Rows from block 4 of a small image deblurring model, named by matrix and row number. Rows with one number belong to one channel. Each number is 500 + 25 x the weight over its row's rms, rounded and kept within 0 to 999. All counts start at 0. Numbers have three digits each.
After each channel's rows are labels from the 100 images, of 14976, where the channel reaches its highest value: "responds to" is what is common among them; "colour at peak" is the nearest of a few named colours to the mean colour under the peak. Only what is clearly more common there than usual is listed. The data: microscope photos of single blood and bone marrow cells.
# convs0: first 3x3 conv (model.enc.1.1.convs.0.weight, 192x192x3x3, each kernel summed), inputs 0-95
# convs1: second 3x3 conv (model.enc.1.1.convs.1.weight, 192x192x3x3, transposed, each kernel summed), outputs 0-95

convs0.36:505497509510553523516490442560527542498517508510490504532538506505488497487471530498514490515511480535530503518501489535548474498527495506487533493490519544533474547525532503533537515494527527495476533495494545515509539485502483529521523488529482512520483498504520539501525471553503513541
convs1.36:490532496473537529501502504552487562509505525519486511509542502525526532498536504485526515506478516458529527513527495464539461517480530497530482539483516473502536545503487516474526445504479485530530526495526535476487527510516467528467513524488465493507489509510495528495499493503501501562
responds to: cell type: segmented neutrophil
colour at peak: grey

convs0.126:511509482513545535510501453562501561495529523516509514540533489485495505504474525521515500505518479527537510512520509500548451518518519505512514520510518504516517545502524499525533512474519513519507540471476560491498533500506504523530523511521498487520483509494511536512513469551490496551
convs1.126:485531514485516538529498505525499541515506529534478511510543494524520525499556514496534512521474511488525530534540497469528466533506523532520494505494529481533526540524503529504534453531465502517507512524563523495513533515511467501471519513506452518516484516503483525485499502489513514550
responds to: cell type: segmented neutrophil
colour at peak: grey

convs0.172:474477544485501472485509550492470486519487478484490495505509500466489533489525481508504528517464472491481513508483486452488478491460480508473481500510480495494526504542500472493498463547497512482506490539561484524552499519489491486478472493489453476519501475497495494495446458462495534499
convs1.172:527509502480547537494510458534512533514532513518504507538539499546501507504502534520522493494528512493553510536516502533546489511494503520502526512495538521533480541521494532496549490488532535498509554501512544489488545512513483516485538513483505478529484517520492551491530496535500496527
responds to: cell type: lymphocyte
colour at peak: blue

convs0.124:490489510474489460473495549480493488515483495483506495482496500484498515508524512492479523493442496466484477470494506463488507484455496487480494526510437474475555489503482479479504469555492489497519493535565484495502492514480492478479463514477484457494504472496481495507444483471463510490
convs1.124:532499514499554536506508460531521533522530515523498523537541508540504510495510534525522508502531521499552507542515496534545498496510495518498536501500542535538502538525509535508548493495534533489506553510517538508507548515506502519497540513493509497524473519511504553503538513525503504530
responds to: cell type: lymphocyte
colour at peak: blue

convs0.32:485481532472498459480500545476474481519476482474508506487509500473510530508523491492493521500447497477475487488473498466479494491457494480482484514510453481498527496530490466493508465567499504493518488540577472509513497523483497485486461502479458464520514465495483494507476477465467526486
convs1.32:529506509493549537498507466536516536510532517522504512533537508540506513500513540526527502505529513502549511541518499537549494506506500525501530509498543530536496543521504533506551492492532531498509552508510542498488553512510495519494541514489512489525481521513503551501538503531501502532
responds to: cell type: lymphocyte
colour at peak: blue

convs0.91:499490517505559511524487454546516532500502486494486505517553506499467497475465528497511499528499485525530492503486475519540470493527488512484527483490506552537479546530538479544547510510521535485477531497504524519510545494502490521519505486523479527521486491502531551507519464537499521535
convs1.91:505534485469540529485508504549496553513505530524498518499542498522519530502540500479521503502482520464519528508527504472536473519475536503538495544487510464500528549486483524481522456489476485530532524483497531473471525511530471533476513533487470483508500511522496528492501500496497484552
responds to: cell type: segmented neutrophil
colour at peak: grey

convs0.118:473476533487492458482496537474469474510475483476492497484507509476498530510518489495501529512442484475475489498476504461481489481456484486475467507514464486497532489526491469488497461557505507488519483545568474508526490512482498481488466493486467478517509466486490488518468473472475530483
convs1.118:523509506489549537499508462536509534510533515516505507542546505543503509503508537522527500494528511493553509539515502535550490513500502527503532509493538527535487542521499528499552490485537534497507555503510544493487546510517490516486538516485507488525485517519496552495530499528495497529
responds to: cell type: lymphocyte
colour at peak: blue

convs0.146:503497464463493477449486513490500486497482500496485471479496479486511502494509498496469512460476512441487482473496501506488526487444495463486486513495457467454529496473454501449509444501496457495513493481522485465484491491477515490467472507447506450468486495501455495508458507487452458491
convs1.146:542481498525551510508515451522526519526520501507487552511525533538504500492492524520510527532530532504548496531504485532538507473522494496496535493530536548540520519525531519508537506501549530491511548507510513517543546528511532533518518510528503523506470505507531550503537521503519496528
responds to: cell type: segmented neutrophil; cell type: artefact
colour at peak: white; pink

convs0.157:503490518504561510520491455546519529503501488497482510520552504498473497477468531505513502526506491524534493502484477522540474490523487516481526483496511548534480548524539484537544509507526534486478531495506526516512542497500494518519507486527478517523489491500532552511522464543494522532
convs1.157:504533485474544533485505506553495556509508533525498516500542499523514531503531499482523502504486516470525523514528502475541470511482535502540491543491515468501527552488485522479528460487478489531533530482497539469474526512530468537482515536487474486505499514526492532495505497495499485553
responds to: cell type: segmented neutrophil
colour at peak: grey

convs0.153:492486525473497455474507551476486474508475496486495493482504495470510517511524498500482520500451496475476489487485506482484499485454479489475468505517456467488536493525476485488500476556497504489517487536570476492495482508472497472479457488484471461506507474480484489510442491467464525482
convs1.153:529508507493545537502507459534517535519533517519500519542539508540499516499509534523527506502523519499548510540516496537546486500505502521505531511500540532534499540518503528503548488486537531499510550504510540495497550517512496520490539513488508494529471516517503548503535504533501498531
responds to: cell type: lymphocyte
colour at peak: blue

convs0.7:471486530481499458477490541480480482521473488473501508486511504479503537505514492495492528508442507472474478499477503462476495494449493480481490517514453486491531494522488467491500464562506503498526488540575474505527494518486490475482461507479467464520511468491486494511472490463470524482
convs1.7:528509509489547537496507465537516536512534518521505513539535504544507510502511532522530498497529510498549511540517500536549495510502501525503539508492541530537491542523504532502547489488534532497505552507513545494491548513511490519490541512486510490523478519513498549496535499531499496532
responds to: cell type: lymphocyte
colour at peak: blue

convs0.30:469471527485503455486497543484473484515478480472498505484502509476494534506521492501501530512452497486473489496478502468483488485458483480472483507518457486498523490529492469497500470559504500487511488540571478509525494514481498480485463501483461462525513467489489492509473478466459524482
convs1.30:526512508489546535496502463537513537510535516519502508540537503541507512499508533524530498494528511497550509538519498535546491509499501525500533508496543528536492544522497532502549487488534534497509551504508547495487546512513487519488538512490510487524481520514500549497536501532500498532
responds to: cell type: lymphocyte
colour at peak: blue

convs0.40:502486515503558524519489444554522540498511497501481504525539500512472498482478524494517485514508481529536495520496482523555466493525487505482539486486520546528460539524532489535538513493526526488476538490486538515509544485503490525521514480523481523519484490498522545502524464546493508536
convs1.40:487533496468533523494503509555491559514503520513492526495538501510519538495533497474523509504470514465519520505523496467530468516470536495538476548489504472505540544496489511472524444505472491531541520484514529473485524515525470534478509531496460486503503500521502524488504493491505502560
responds to: cell type: segmented neutrophil
colour at peak: grey

convs0.13:474482533484502464482490537480476485520476489473501508484501506481498542512519494491497529508443504477474483502478505460481500489457489478480490515512456484497529487527493469493499466563505501495523484545575477511526495519482485475487465505476467468521510469495488490507471484465465524481
convs1.13:527510508491548536494505464538512535511532517519505514538537504543506510501511534523529500494530512496550510540517501534548496511500502524502538507494540528536493543521502529501549489489533533498507554505510546495487548511513489520489540515488511486521483518515499551496535502530499498531
responds to: cell type: lymphocyte
colour at peak: blue

convs0.145:505498509502549525512489444560520545492518509509491504528537506507485497490473533495519489515512479538531500518502491527546475500528498507490531493488520542529479546523530502530538519496526522495475534488494546515506541484504483529526523490528484506519483495502521541504523474554496512543
convs1.145:493532495477536527505501501551500562514505522517489513512545501521527534496536509487523517507482516457530525514524494470540464518479534500531482535482517473502533546505488515478527445504482484531533526498529535479488526512515471528467510528488466495508487511513496528495499496505502501562
responds to: cell type: segmented neutrophil
colour at peak: grey

convs0.51:519484527480553496496517496534507522520489482485475489549551427458485492488462489518496470469481492525524510528490474492529444493525488496487523486466499472519471547570511480509513501475539518486479535504488535501506524519486495501513495495480456509529465489493496534510479456494479532520
convs1.51:469529520474518533510500499540494547510486530522472470469528494532516507489570506499542479516447491506519524502536514466525478533499530541527461517482505484500511535501518490491522485510487499522504518527537522495472520507503469516494492504480443497520494513503516520476508476549526517543
responds to: cell type: lymphocyte
colour at peak: grey

convs0.107:503494515513558509527491450550519530499502486496481502522551506496469499474465531500506500525501488527530496503484473525537475489523488510480532485496507549538468546531545481540539512501523533487479531497500523518509544491500492521521508484521483529519484488500525545503515463534509519538
convs1.107:503535486471537528489502502549492557514506527524492519492537497516523530497542498481527501505473521463525524506528499470538471521474532499533489538491507468504535544486483520476523454488475493529534522479499525467472525513522463529480513530491460483501499506513495526489502494496505488552
responds to: cell type: segmented neutrophil
colour at peak: grey

convs0.44:506494490475474469465504528475520481518477493491491493481485498474521500506505490504468516476467504468479479472493510479473524493447494477482492506523455455457549487489458499470481468534474479490507482504544470483497463506476496475471468519484488454477483481494478481518422501460462482487
convs1.44:533493503514555532511511456527530529524536517525491538538535518535508506487496532526519522517527515499553503530519493531545502488516497507500534495513531545533508534515516533500540498494538530486509555510519536512512545518514515529502537515498509502527459512513509555505545508520512503527
responds to: cell type: lymphocyte
colour at peak: blue

convs0.57:505500511503551525516491447559523547499520512514495507535538502499486497488473532498515491514513479544527502519507493528541476503528501509492533498493520540530480545530531505532535520498526526500480530492499545519506541486506482530530526492531483504519481503503520537503519475550499512543
convs1.57:488532497477535530507500502549501560511503522518488512510543499524530532494537508487525517508477516457532527517525495470540465521481533500531479531480516471499531544504489517478529450504483484533527528498529533478489529510513469524464514527486465498508488513510492528497500496510505504563
responds to: cell type: segmented neutrophil
colour at peak: grey

convs0.99:501490482477479466466503529475522476514473489487490483483497499474508505497494494505465531479464507468485476473493503476481522483455492481480494507520453452451544492482459501472485464521481468488507488499535472478496462506476504470473470518479498449484481489497483484527433504464457471482
convs1.99:537489505514555530511510453526529530524535520524490533537533520533503507489494533522521522520528516503554503535517492527544502484515499507505534496514532543535510530517518531500541495492540531490507554508519535515514544516515516531504534516503510506524458508516509554507551505520510505527
responds to: cell type: lymphocyte
colour at peak: blue; black

convs0.104:504489514515555518528490446554528537499508492497476503532552507502473494472479528497513490525511491533535501514489467534541485485521482510478541480496513548532453542525541491538531510491527531481473535501491536516507540491498492520519517481520485531522483491495522543499515470537511511537
convs1.104:488538485471531524491499506549481556511498523518491511487529504501519534496534499478524507514459518468518522494523498461533466516465532493532476540493496467498544540483484511470514453488472490531539516474500520463476511510515462529481506524494453485493501491518494518488498487496503489551
responds to: cell type: segmented neutrophil
colour at peak: grey

convs0.88:507496510509551524514489442560526545493517509510489504529536507504487498485472530495514489514511480534531503518503488531546473496528497505488533493493520545531474544525530501535536516495526525497476533494493544517509540484503485531522525487529481512520485496503515537502525473553500510543
convs1.88:487534495473535528505503506551487560510502523518488507508542502522525534497536506484526519508473515457529527513523497465539461521480533495532477535484514474504537542504489514474528444506482484532531526496528531474487526509516468526468513525488462495506489508510494524495503493505501502562
responds to: cell type: segmented neutrophil
colour at peak: grey

convs0.3:476468531490497454486493540482466488502475475471493498480506510480498538502518486506507537503451480481475491481477499463481481477454485486469474504519455488498535490530497468494502465555500507487509480542568480502512505502478506483478462505488458476512516461490495488512485472468472530488
convs1.3:528510508487547535499508462536514534505533515522505507540536502541503509499509532520528500493529508498551509541519497536546486509502500526501532509493544527534490544523503535502548489488534534496505554505511544493488546510515490519491541514487508492525482524518502550497536500532498497531
responds to: cell type: lymphocyte
colour at peak: blue

convs0.9:497489505499545523516497455548518535488514501502477498529538509515478490485481529499516496517511468533538501522495481526549483491529488506479535482487525542525471547515534495538542515494522520485468536491487540505508548482498482523524518483519481508520480486498529545504524466554506512540
convs1.9:503538495478537521497499501556492562509500518517497516501540507512518542496533510487520515510476520465522516511516496470537467521478537494541476544493514473507542546499490512480516441502483488532553523486522533478484520510526479535473506536488467494499497496516502517498494497503502499551
responds to: cell type: segmented neutrophil
colour at peak: grey

convs0.96:507488509518555512525494440550527534498505490496482501526548509503474498475472539501512504521512489529531499507487472532539483488522487507481536483500508550533466544524545489541534509495525527483476530497494526511507542488497493520516513482524485526519485491498529540507519464545510515533
convs1.96:500534487469539530491498502548492556511503527518489516493536506518523527492536500478525506509468522462524523496523498470539465515468532497534484540490502469504536547488482513476525451485476492529535520481498530466476521513517461529474510529494460485499499498518497527490500499498502493556
responds to: cell type: segmented neutrophil
colour at peak: grey

convs0.114:507487511519562509528493446549529532503504489493485506522548511497471501475472531504509502529507493533530494503488477527539476490529489507482536485499502550537470546526546484546534516488537531486480532503492527516513541493499499518519512483519485538519487489498530545519518461539500514532
convs1.114:495535486468542531492501503544495552508504530523485502489539499520525524497540496474530496501471514464523529503526502467533466520468530505533490538488505464502531551486482516474526453487472490529530519483498529460466525509520464524477515525493460487498497510518493532480506488496494491555
responds to: cell type: segmented neutrophil
colour at peak: grey

convs0.108:504488513511564509524488448547522532499501484494481506518551506499471497475469534505501501529503489524530492503483475526539477490525484511481530480492508549534468545528543479542541509501527532482474529498501521517512542492503494516517505482521481525525485486499533549511517462542503516534
convs1.108:501532486472538531484506509550495556509503532520494512494534500519517530499533499477528502507478516467525522510526500470538471519477539505539489546489509467501531550490488513477529456488480489534535522482495532470471525515527469533479511538490467484498500510523494527492504488493500492550
responds to: cell type: segmented neutrophil
colour at peak: grey

convs0.63:503482505508554517521495449552520536494509496501480495529541505506474493478479531499520494517512473534531503518492472530544478490526484510477533483494523543525462542517537495538535517491521524480468537489484536512508543489495487522525518479523482515518481492493527543508525464552506511533
convs1.63:498542494473535521496496501553493559513491521519494521498535508506522535491536510479519514511465524463522518503508496471527463518472538497539478547490506471509545543497488510479521449497481493534544515484513520472482521509529469535477503534494463490497498496522504523496494498502500500555
responds to: cell type: segmented neutrophil
colour at peak: grey

convs0.128:491485509516563504520484451545514534507498482486487509516548508495467500476466525506524505536496490527525489505485473518532466494531492505487523489501504543543487539525543482549536506495539541488478526494500525497492545494500495515515504491521470540522495485498537551513525465529490520525
convs1.128:498544485470538532489509503546494553508511530522498505491533502515520526505545498485528489503485519466526535513532506470540475528470540519536492535489509463501523543489477515483529460489478488533526524492491541466473519508528467527475514531490474494497501512511491522487500495507511479553
responds to: cell type: segmented neutrophil
colour at peak: grey

convs0.71:504496507517554522521495454553513542495513500495484498550546513510484500481474529513516508532507477533535502510496484518546477496526491512488535488501507539532485554521539488538535519486529527489481535491483544517511541489506489531517516490522481538520483496505535543509513462539504510541
convs1.71:490531490467537535494494493553507553511493532530480511491547500514519524488552508480526505522461515455521525520527496476527469520477533492537473540490510471504525548496485523466520449499475493528525524496501526463489518509514465529471509523501451480501486502508487526484500495491500496555
responds to: cell type: segmented neutrophil
colour at peak: grey

convs0.66:506501510502548528512487445558516548492523511515493507526536504507486499490475533497521488514512477541532502523508493523544469503531500504493527497489523536527485543524527504530537524495528523500483532486496549511505540484507485528532524494528484505518483496504522538504519477551496511546
convs1.66:491532501480532533510504506549496563513507522518490510514540500525524535496530508489524524507482515457532526519528492469539462522480532503535482531484519475503532542509491515480527442509484487533529526500533535481491526514516467524464518532486465501508490511511495526496498496507505505563
responds to: cell type: segmented neutrophil
colour at peak: grey

convs0.166:498495508519545521509468439549483540522512506499501530522540508502489529480484537504515502522492499523519480523492490494529444495533510493498513511501522549530525538525542473513529507493536527510505524467494536513524534514508493524518512486530480508512483488498522533526525478546505504533
convs1.166:492528484471535534510511512547496561484511529532489474481545509533531510496556500499534507513492497490531540509540498474541457528456527515526494519496494468507510540506498517475537465502503496529521529519510540471449535476505491524483522519512450480510482523500491531474492503508520503563
responds to: cell type: segmented neutrophil
colour at peak: grey

convs0.151:516476499501570514518490468551535541514503482494481503543561486501476498474473509504499484519504501529536498526483468515541461490535481504480549479482512533528446560529527487530521514473531524482478536490486536505513534501499494530510516488497473548510490488508515549503512471519481502538
convs1.151:476542505464521530492501509532472547497487523518474486475523502528519518493555500475533481516450509470510537497526500445519470531465533505531478521482492472500534534491485498462527467504476493534519510495510512460466515502513475512481497518493455488494493510498495522460493483537519501544
responds to: cell type: segmented neutrophil
colour at peak: grey

convs0.184:496492522467492475471501546471502484527482496497509504487503496483520529509532506498477514491436511462479479487488505478484518484459496476484495521503457478479535491515482483483504469562496494496515481541578481505508486528488495478484469517469476451516501477503473493503468503471461512493
convs1.184:529506512502556534500508466534520536515530515522504516532536510541504512493509539530525507505528518498552509542514497537546500502508501517502535506502540530538500538522508534501550494490537533498507557508509540502493551509509504520497538515492514492524481518513503557504538503529504501532
responds to: cell type: lymphocyte
colour at peak: blue

convs0.182:507485503513557518511493447550525535517504489497476509536551494504478497477484522508512500518508497531529500526487471523537461489543485500478548481487518536530464549527536501530527514479542527484479530490481531503525534504499502523517518488515472517525487490500531539520519463544498501533
convs1.182:495537500469546521498502507546487552500483517512480489467538514517510516488542509484523505518452510467517524491519492458528455521462538509538462526490489477500536548497483490465539459505491491536523527502507517468462535497514485518477490522496448487491493507504500540483490494534505497548
responds to: cell type: segmented neutrophil
colour at peak: grey

convs0.46:506486512512565507524487447548526530501496484493484503521548506496473500474465534506503500527502487524528494503481475529535475490522489510481531483494508548535468546526547482543540504497530534483476528500499521514509543491502496519516506484521481524523487487497528547510516461546503515531
convs1.46:500534487470536530485506505551493555512509534523492513493536500521520530499538500478526500506474519466524522508528500468539476518474536507536491543490506466501531549491484516475528459488479492533537521481496530470477525517524468527476514535491463487497498509522494527490503492496508493553
responds to: cell type: segmented neutrophil
colour at peak: grey

convs0.12:502487512514560506524490452548515532500499483490480504519552506496471498474465535504502503522502487528525495504481474526531476492526490511483526483492510548535468548531542479539542510499523532487473526498500520513503547488503492521522505488517477525525483488503535548509518462543501518530
convs1.12:502532484468534531484507503546498554518505530519496522495531505521525532501541499483531500509477518462526526508532502472541476519477533507532488540492507466503536549484485518472531458490482491531533526481497534466477526519520468530477510531489472488499499504515493524493504491502508487551
responds to: cell type: segmented neutrophil
colour at peak: grey

convs0.138:503483507521550514528489442548525532493509494501483493530540511506473496473482538501519499524514479541529502518492470535541488489526486510481534484495518551528466537519544492544528519490524523483471530498488532513504538484498487519528517479527490528519483492493528537506520464551507515530
convs1.138:499538488474537528495496500546495556513497521514491521494532508511522529491535509479521511515468525457517519493517495468532462516464536495535484547490499466504545544488484508475518451483480488534543515479501524468477518510518469531472508531494460486493493501523502524497492498504500494553
responds to: cell type: segmented neutrophil
colour at peak: grey

convs0.80:502488511513560510522490448550518534499500483491480504520552504499469496475469536501501499521507487528527498505482472526533479491524485512480530481488514551532463544530541481538540508498521526483471527498499521514507546488500492520521504485519480524524480489500531549508516462544501513534
convs1.80:502531484470531530486507506548497555524503531521493523495528508522523535501540501482531508511475521465524524506528503473540475517478537502535487544494505469502539546485491512472529457489484492534534522478496531471475529520520470534479508531490472489498499501517493525495505486501507488550
responds to: cell type: segmented neutrophil
colour at peak: grey

convs0.93:503486514507559511527487449546520527499504489495482505519542508500471492479469534499512496525507487526530494506486479525546473490527487510479527481492510552531470542527538480541542509501522533485471527499498524516510540491504492518521511483521482522524487489500531546510518459543499520530
convs1.93:502527487473540529484502505555498560511505528517497522497541499517515528499531495478523501503481515461524521506525500470534472511475534501540489549488510467499532554484486518473526454489476488532536525480494528471472525517528468536479512537489472482504501509528497526490509497492501492552
responds to: cell type: segmented neutrophil
colour at peak: grey

convs0.72:498487510520556508522488450549514537503505491496489506526551504496466494482467528510525505534500485531524500512490475524536469496534493507485527489509513535539479541533548491546530514490533536489481527494495532501487539490498496516525509489521472540525490491492538540512515461530491517529
convs1.72:493546487463539533498498498546493554506505527516491503497533494510532527500552497484527495504474515463520534510530500470542467530469536519533487530484506467506535547495474513479528462494473494529526520492503535468474523510516462522475514526499462494500498506508494526483497496504522487558
responds to: cell type: segmented neutrophil
colour at peak: grey

convs0.53:477476530483500455483504543483476489515477475471499501482510508468505525503524498500482527503449494473472493484478494470481491479453480484471480503517452486497527495528496473497499462562499503484504483538571475505511501510484499489479461507479455463519515463494488490512475482464469523491
convs1.53:530514509491547534500505466537518536509533516518505509538533506539504517499508535526530504499526513499550507540518496536546491507502502525502529510497542531538494545523502532505549488490535534498509551507512545497488548510514490521491538513489510491522483520513502549499538501534503501533
responds to: cell type: lymphocyte
colour at peak: blue

convs0.122:504489515510562510522491449547520531500501484493480510520551505494473496473467533499505498523505490522532495502487474527539475487524485510481530482492508550533470550531541480538541507503524530484475530496504523516509542493501491518515508485524481521521484488498531548510517464543506520533
convs1.122:501533486472540531487506508550493556509504526521495514492536502517518529501536501479527505508476516467524524508526501471539468515478536502536488543491505468505534550489487516478527454488476492533536522482496529468473526512530467534483507536491464485501501504523497529491504493494500494551
responds to: cell type: segmented neutrophil
colour at peak: grey

convs0.149:498483520483504459486527550482495484519478488485488484491509508455510511498523484518499532487471486479490510513499491471497503506461486503470488510520488482481532499529486493501504467552479488489496496530553491500516498528481519478463477508482449470517492497496494497507444476454476504493
convs1.149:527514510479543536506512470539512535521537512514518518530531496535498516514480536523518495505508523496540516529518513544540481511493510514513529513497531540544490542521499525495538476491541548506512544506520543500501532523523481528482536513489512491516490503527500539498531502534503508528
responds to: cell type: lymphocyte
colour at peak: blue

convs0.168:500479499484485464468500546480510487506478497489498498474483503480499517513509507508488539484453510476478482496492503475482524488458488482470490514512455457464546482506478491484490474542486485488516487523557479486491488506468505474488463505478486451494508474487478485513458492460466496484
convs1.168:533506508500550535507508457530522530520537518524499523548536505538508509497502531528524506505527522500550512538518500534542497507509499519500542500505538536536505537516506536505546488487535533491505552507512538504507549517509503523495543513498510500517468520511503551499543511523507504528
responds to: cell type: lymphocyte
colour at peak: blue

convs0.132:503500504522546519508470439550484542533513511504500536530543504498493536484490539504519505518493509524521481527495489495530449497532509495501509511503523540529528543522539478509532508490536528509507524469490533515529535527511490525519513491529477508515482494502522534523528485546497507538
convs1.132:483523492469532533512514511544497561478507528532486468479543506537533510492556503499535500515488492495534543513539499477543456530459525524523493514495497464515508538513498516480537469504496499527519526530514540471455536472497492521482518515513449483510478525494486532473493506512517511561
responds to: cell type: segmented neutrophil
colour at peak: grey

convs0.17:504493514498561505521489453544517529504498484498488503517549499489475498479465528504513499529495491532527493498487479519528466497528492518488518487495506536538495544529538479542545516513529538488479529497510521505491545499504496517531500493525475520532490491502533550520520463535490526528
convs1.17:507530481472541539486507501547496548513514538530496512500545495528517525502541501485526493505497517465532531522533506475547476524485532517531498532486516469500524550491480527476533464485482489527526530483501544468477528512525471529473523529484478483511495520514494527496508500500503479550
responds to: cell type: segmented neutrophil
colour at peak: grey

convs0.97:500505505507537532516486452554508545485526515521493506530534503509482499494475525500525491518508470544532502521509497513543466501536502506493531499492523536530495538524532502538536532492525524502487533484493551514505539482508483532537527496525486520525483498504520534502522472546496513548
convs1.97:489537508481529528511504504546496559511504521519489500515543500527526531497541511494525525507483519453525529521530492465532460530481533500531479526483522472506538537515492523482523436513482485532525523503541533482495525510511471518463516525487460503506483513495494520492496496504505511559
responds to: cell type: segmented neutrophil
colour at peak: grey

convs0.34:486487536487493461480491540478469479517470485472495503488503508478501538512521487492499528514438491475471483498471509457479497493455489488473479512513461486497528492530499467486492462558504507493521482547570480509533490514482493485490462498482472481515505466498494487511458474473484536486
convs1.34:522507508489549537495509464534509534512532514515505511538545505546502508506509537521526498492531509492553512538514501533550494512499501525503533509492537525535488541520501526499551488489535533497506555503512545494488549508516488515487539520485507484525485516517495555495530499529494498529
responds to: cell type: lymphocyte
colour at peak: blue

convs0.123:476470528487503455485496547490471488507473470470483492496506509473488531495508489508502531511454475481478497496472483465488485478449474487466477495513464490495524496527491468488496460548501516477504488534557480503537494504481504485480462491491465476509504466492492492514457469469475529495
convs1.123:524511505485548539499510458534512535512535514520506509542541501545502512505503534524525497496528510498554514536516501534545487511499504525505529513496539525533485541519499532499548489488535533495509554502514543493490544510515485517487540513487507485529483518520494550496532498534497496527
responds to: cell type: lymphocyte
colour at peak: blue