Weights of a small image deblurring model: widths [96, 192, 288], 16100 steps.
Rows from block 6 of a small image deblurring model, named by matrix and row number. Rows with one number belong to one channel. Each number is 128 + 24 x the weight over its row's rms, rounded and kept within 0 to 255. All counts start at 0. Numbers have three digits each.
After each channel's rows are labels from the 100 images, of 14976, where the channel reaches its highest value: "responds to" is what is common among them. Only what is clearly more common there than usual is listed. The data: microscope photos of single blood and bone marrow cells.
# convs0: first 3x3 conv (model.mid.0.convs.0.weight, 288x288x3x3, each kernel summed), inputs 0-95
# convs1: second 3x3 conv (model.mid.0.convs.1.weight, 288x288x3x3, transposed, each kernel summed), outputs 0-95

convs0.87:135107147164158146103123139148069102139101127145082104094152085117108154107146107137153148086115140112148114069139139138101107154156131077110100144136095136105148082123128152106141115083154138067123121151140135150115149158109137139092105123084142068090107119148120156100108115142149118120
convs1.87:098113106100101108147145100098142149101156116112147157146107143107112097157096154108095094147117110156102144135096100122149153097096146144152149096101155117156097142158099098154097103147108110133116154092116119107157108100155120104147157119137099142140155160097116099138111115097105104111
responds to: smear: peripheral blood; cell type: lymphocyte

convs0.65:139106143142138150119131141130068111144101140148078108105153081138111148108140098136144144077130137096142129056142142145108110140139141077105100149141097133126142090100138141101143140080154140065126086145139129153099142156106137150117106131091130068094102119142128143089124116122146123122
convs1.65:100113104104101105145146100100146142100156112105149156148104147106109102159101156103102102150115106157103147131101098116151156102100144150154154098102155112147101144156100103155101100150106105129110157099113114106155105104158117102149156115142101149146157158102113101142108114102104101109
responds to: smear: peripheral blood; cell type: lymphocyte

convs0.238:105109097114110086153135116124170108106148103091163148159102167114108118140120127090126121155119097142106143101114105090153131116122122163152116109106151089130114164139128117135114122165090088112098141121087084090139092134134078110170150095168120164173144125116105109090116102121092112106
convs1.238:144150172143143162096129151156092125150113149156098111103162093139151154100154133163150155101138165117157118129155139151106100155150125101101142157158118166128143113124153149103155147091168162145152126157168163167109165140113168162109114146095149091113106121152150148146154145152157157146
responds to: cell type: lymphocyte

convs0.249:103116082121117084094098120119134068110115094085126110122104130115108122109125105085116116127110083117102092118114102085118099123127089131123102122108118085098116128130131123113115100128083081131095123121081085081111083135104083117119116087128117136113112103120092110089108107118094117104
convs1.249:143158155133126170103115144123096130151131169184080125114165079134164152122137136169135137090133164118153116130142138171121112144127121089103137139149113173135140100114133142117149153087163165137151111134171169175126158125135178154122118168088137095107125119140154138154152153139162140145
responds to: cell type: artefact; cell type: blast

convs0.190:106117090109105081132128112125179096101142109087163134154095160113108115125123124083127121151141087131102116102110105085140127121123123166132112114099139087136107156135121121128114129157083078114107137118075076085112092131115073102153132100166126170152132122119106101090115109127087113107
convs1.190:149132177141142171111141149145090132151106145164089108101162088128134149104150125161147152090118167112155136125152142144105111149146128094102132154157111171131146115117145148106150143091175170140140118148166165166114174137109162158120106142095140088121104112149138148149144128145158152131
responds to: cell type: lymphocyte

convs0.155:143101153150143154107126148152070118138105130146085110099153087122115159109149114132152161086109138102146122072148143141109111164166132078106116143145101143122168093112152156106147122086154145066124118154145136154100146144117140146108103121089147066094102119158119158103111104146151123118
convs1.155:099114108099099106147140096098144148101155113106148157147102148107109098155099157108097098149119107156103143135097099118150154099097148145152153098102155116154098143157098098153099100147107107129112155099115114104156110098155117102142155116139100144141153160097113099137110114100104102115
responds to: smear: peripheral blood; cell type: lymphocyte

convs0.46:125129128139137123088092145141128084143096119128132088108140123132136143088137077124141137125140132085135098127137134128102083146135086131109079130136111121099133113086135144093141144125120114130124081139111123125088120147086114139084102131121146134101092084149132140049133135146127137127
convs1.46:123101170103105170142159116103080147133128126169089136126150097103115114145110165163105110086088172138147142128124128147133148110108146087110171127146118158163114119132109117131123120086165171114128135116172166162141173104142158143141123136096102085133129147119119122177116111106149119112
responds to: smear: peripheral blood; cell type: platelet

convs0.119:104103108116114089102086112131126087113107110091122099113119124112107111095125080093133120119105100100122103103113101105106092119130100123117081118119114101091114115100133120098117106123101096109103087125093090095089095130092102123101114105123123127111105089114099115065106101130102118103
convs1.119:137104181127124172144169132128073136140112129165083111111158094121117133121127155167128137083094172128155155118134134149126134136125137084104157146156101160150132116119121131111140131086180177116130117131170164168128178123123155149131107136093123077123119139132128136157118111128154134118
responds to: cell type: segmented neutrophil

convs0.158:141106150146148145124135139135070116137099144144081104090148078140112143103138093139141144084124145092145128064142140141102113136131140073104103140141098138128137087099136141100139135080149146070133093143143136150102145152109142142107107131077129063103099120143131147093129108128150133120
convs1.158:102110106103104104150148098104148144100156108106149156148105150105108101157102157108103101152114105155106145132100099118152157102102144148152156100102155112150100147159101102155099096150108107130110158102110115106157109103157119102146155114139104148148156160102110102141108111103103100109
responds to: smear: peripheral blood; cell type: lymphocyte

convs0.13:146124162129131156091103145150149052145103135152129096113150128124117151089151093145143158123109154107156107157144151146107093152147070140111090155160116154105138121107140147096155136131158152155136108149147144156101156137094147157112107138128143154117096088148131143022114111148150137115
convs1.13:129152155109101149088131125115102158141122168141109133108142109143159129120124166148118134116131146130137103157136120186109116131118163111113171133133137176177119101134131118115136136113146161146168132125185181143128148105124179143103127172078117105096121149129167130212153164127136131157
responds to: cell type: segmented neutrophil

convs0.0:103117084123116075120124122128179102102136104073157124132098156117120122122134128078135125158120075140100122127114102088136132131143112169137131123108148085135118151152147124131117092155082077129099127129079079078132080122127081117131133094151132161143131120123100114096111120133088121115
convs1.0:149123177131127172126131145138087125154103143168092101109166087123132144107144116168131150086113168116159134113151150154120117140140120088100122157165097162132144112101132138102145144090175168119143105141170164165114170125112160160123099144090130084111103112142135143143131125132159142128
responds to: cell type: lymphocyte

convs0.72:133099153158152145115126154147075106140104125144087114104153087131116159106155100132143158088103135099151122064147132139116109159154130082108098154144102136097161094105144152108144119085149145064119106154141132152102144151118137147107112119088139070101105114152121161098114094140151118119
convs1.72:098113108099099108150143099099144145103155110106150156145103149108108099154100157109097100149118108155105146132099099117147155097098147146151154100103156117155096146159099099154099102145109108129112154099117115106154110100154116103145155113141099145146152159098112098139109111099103108113
responds to: smear: peripheral blood; cell type: lymphocyte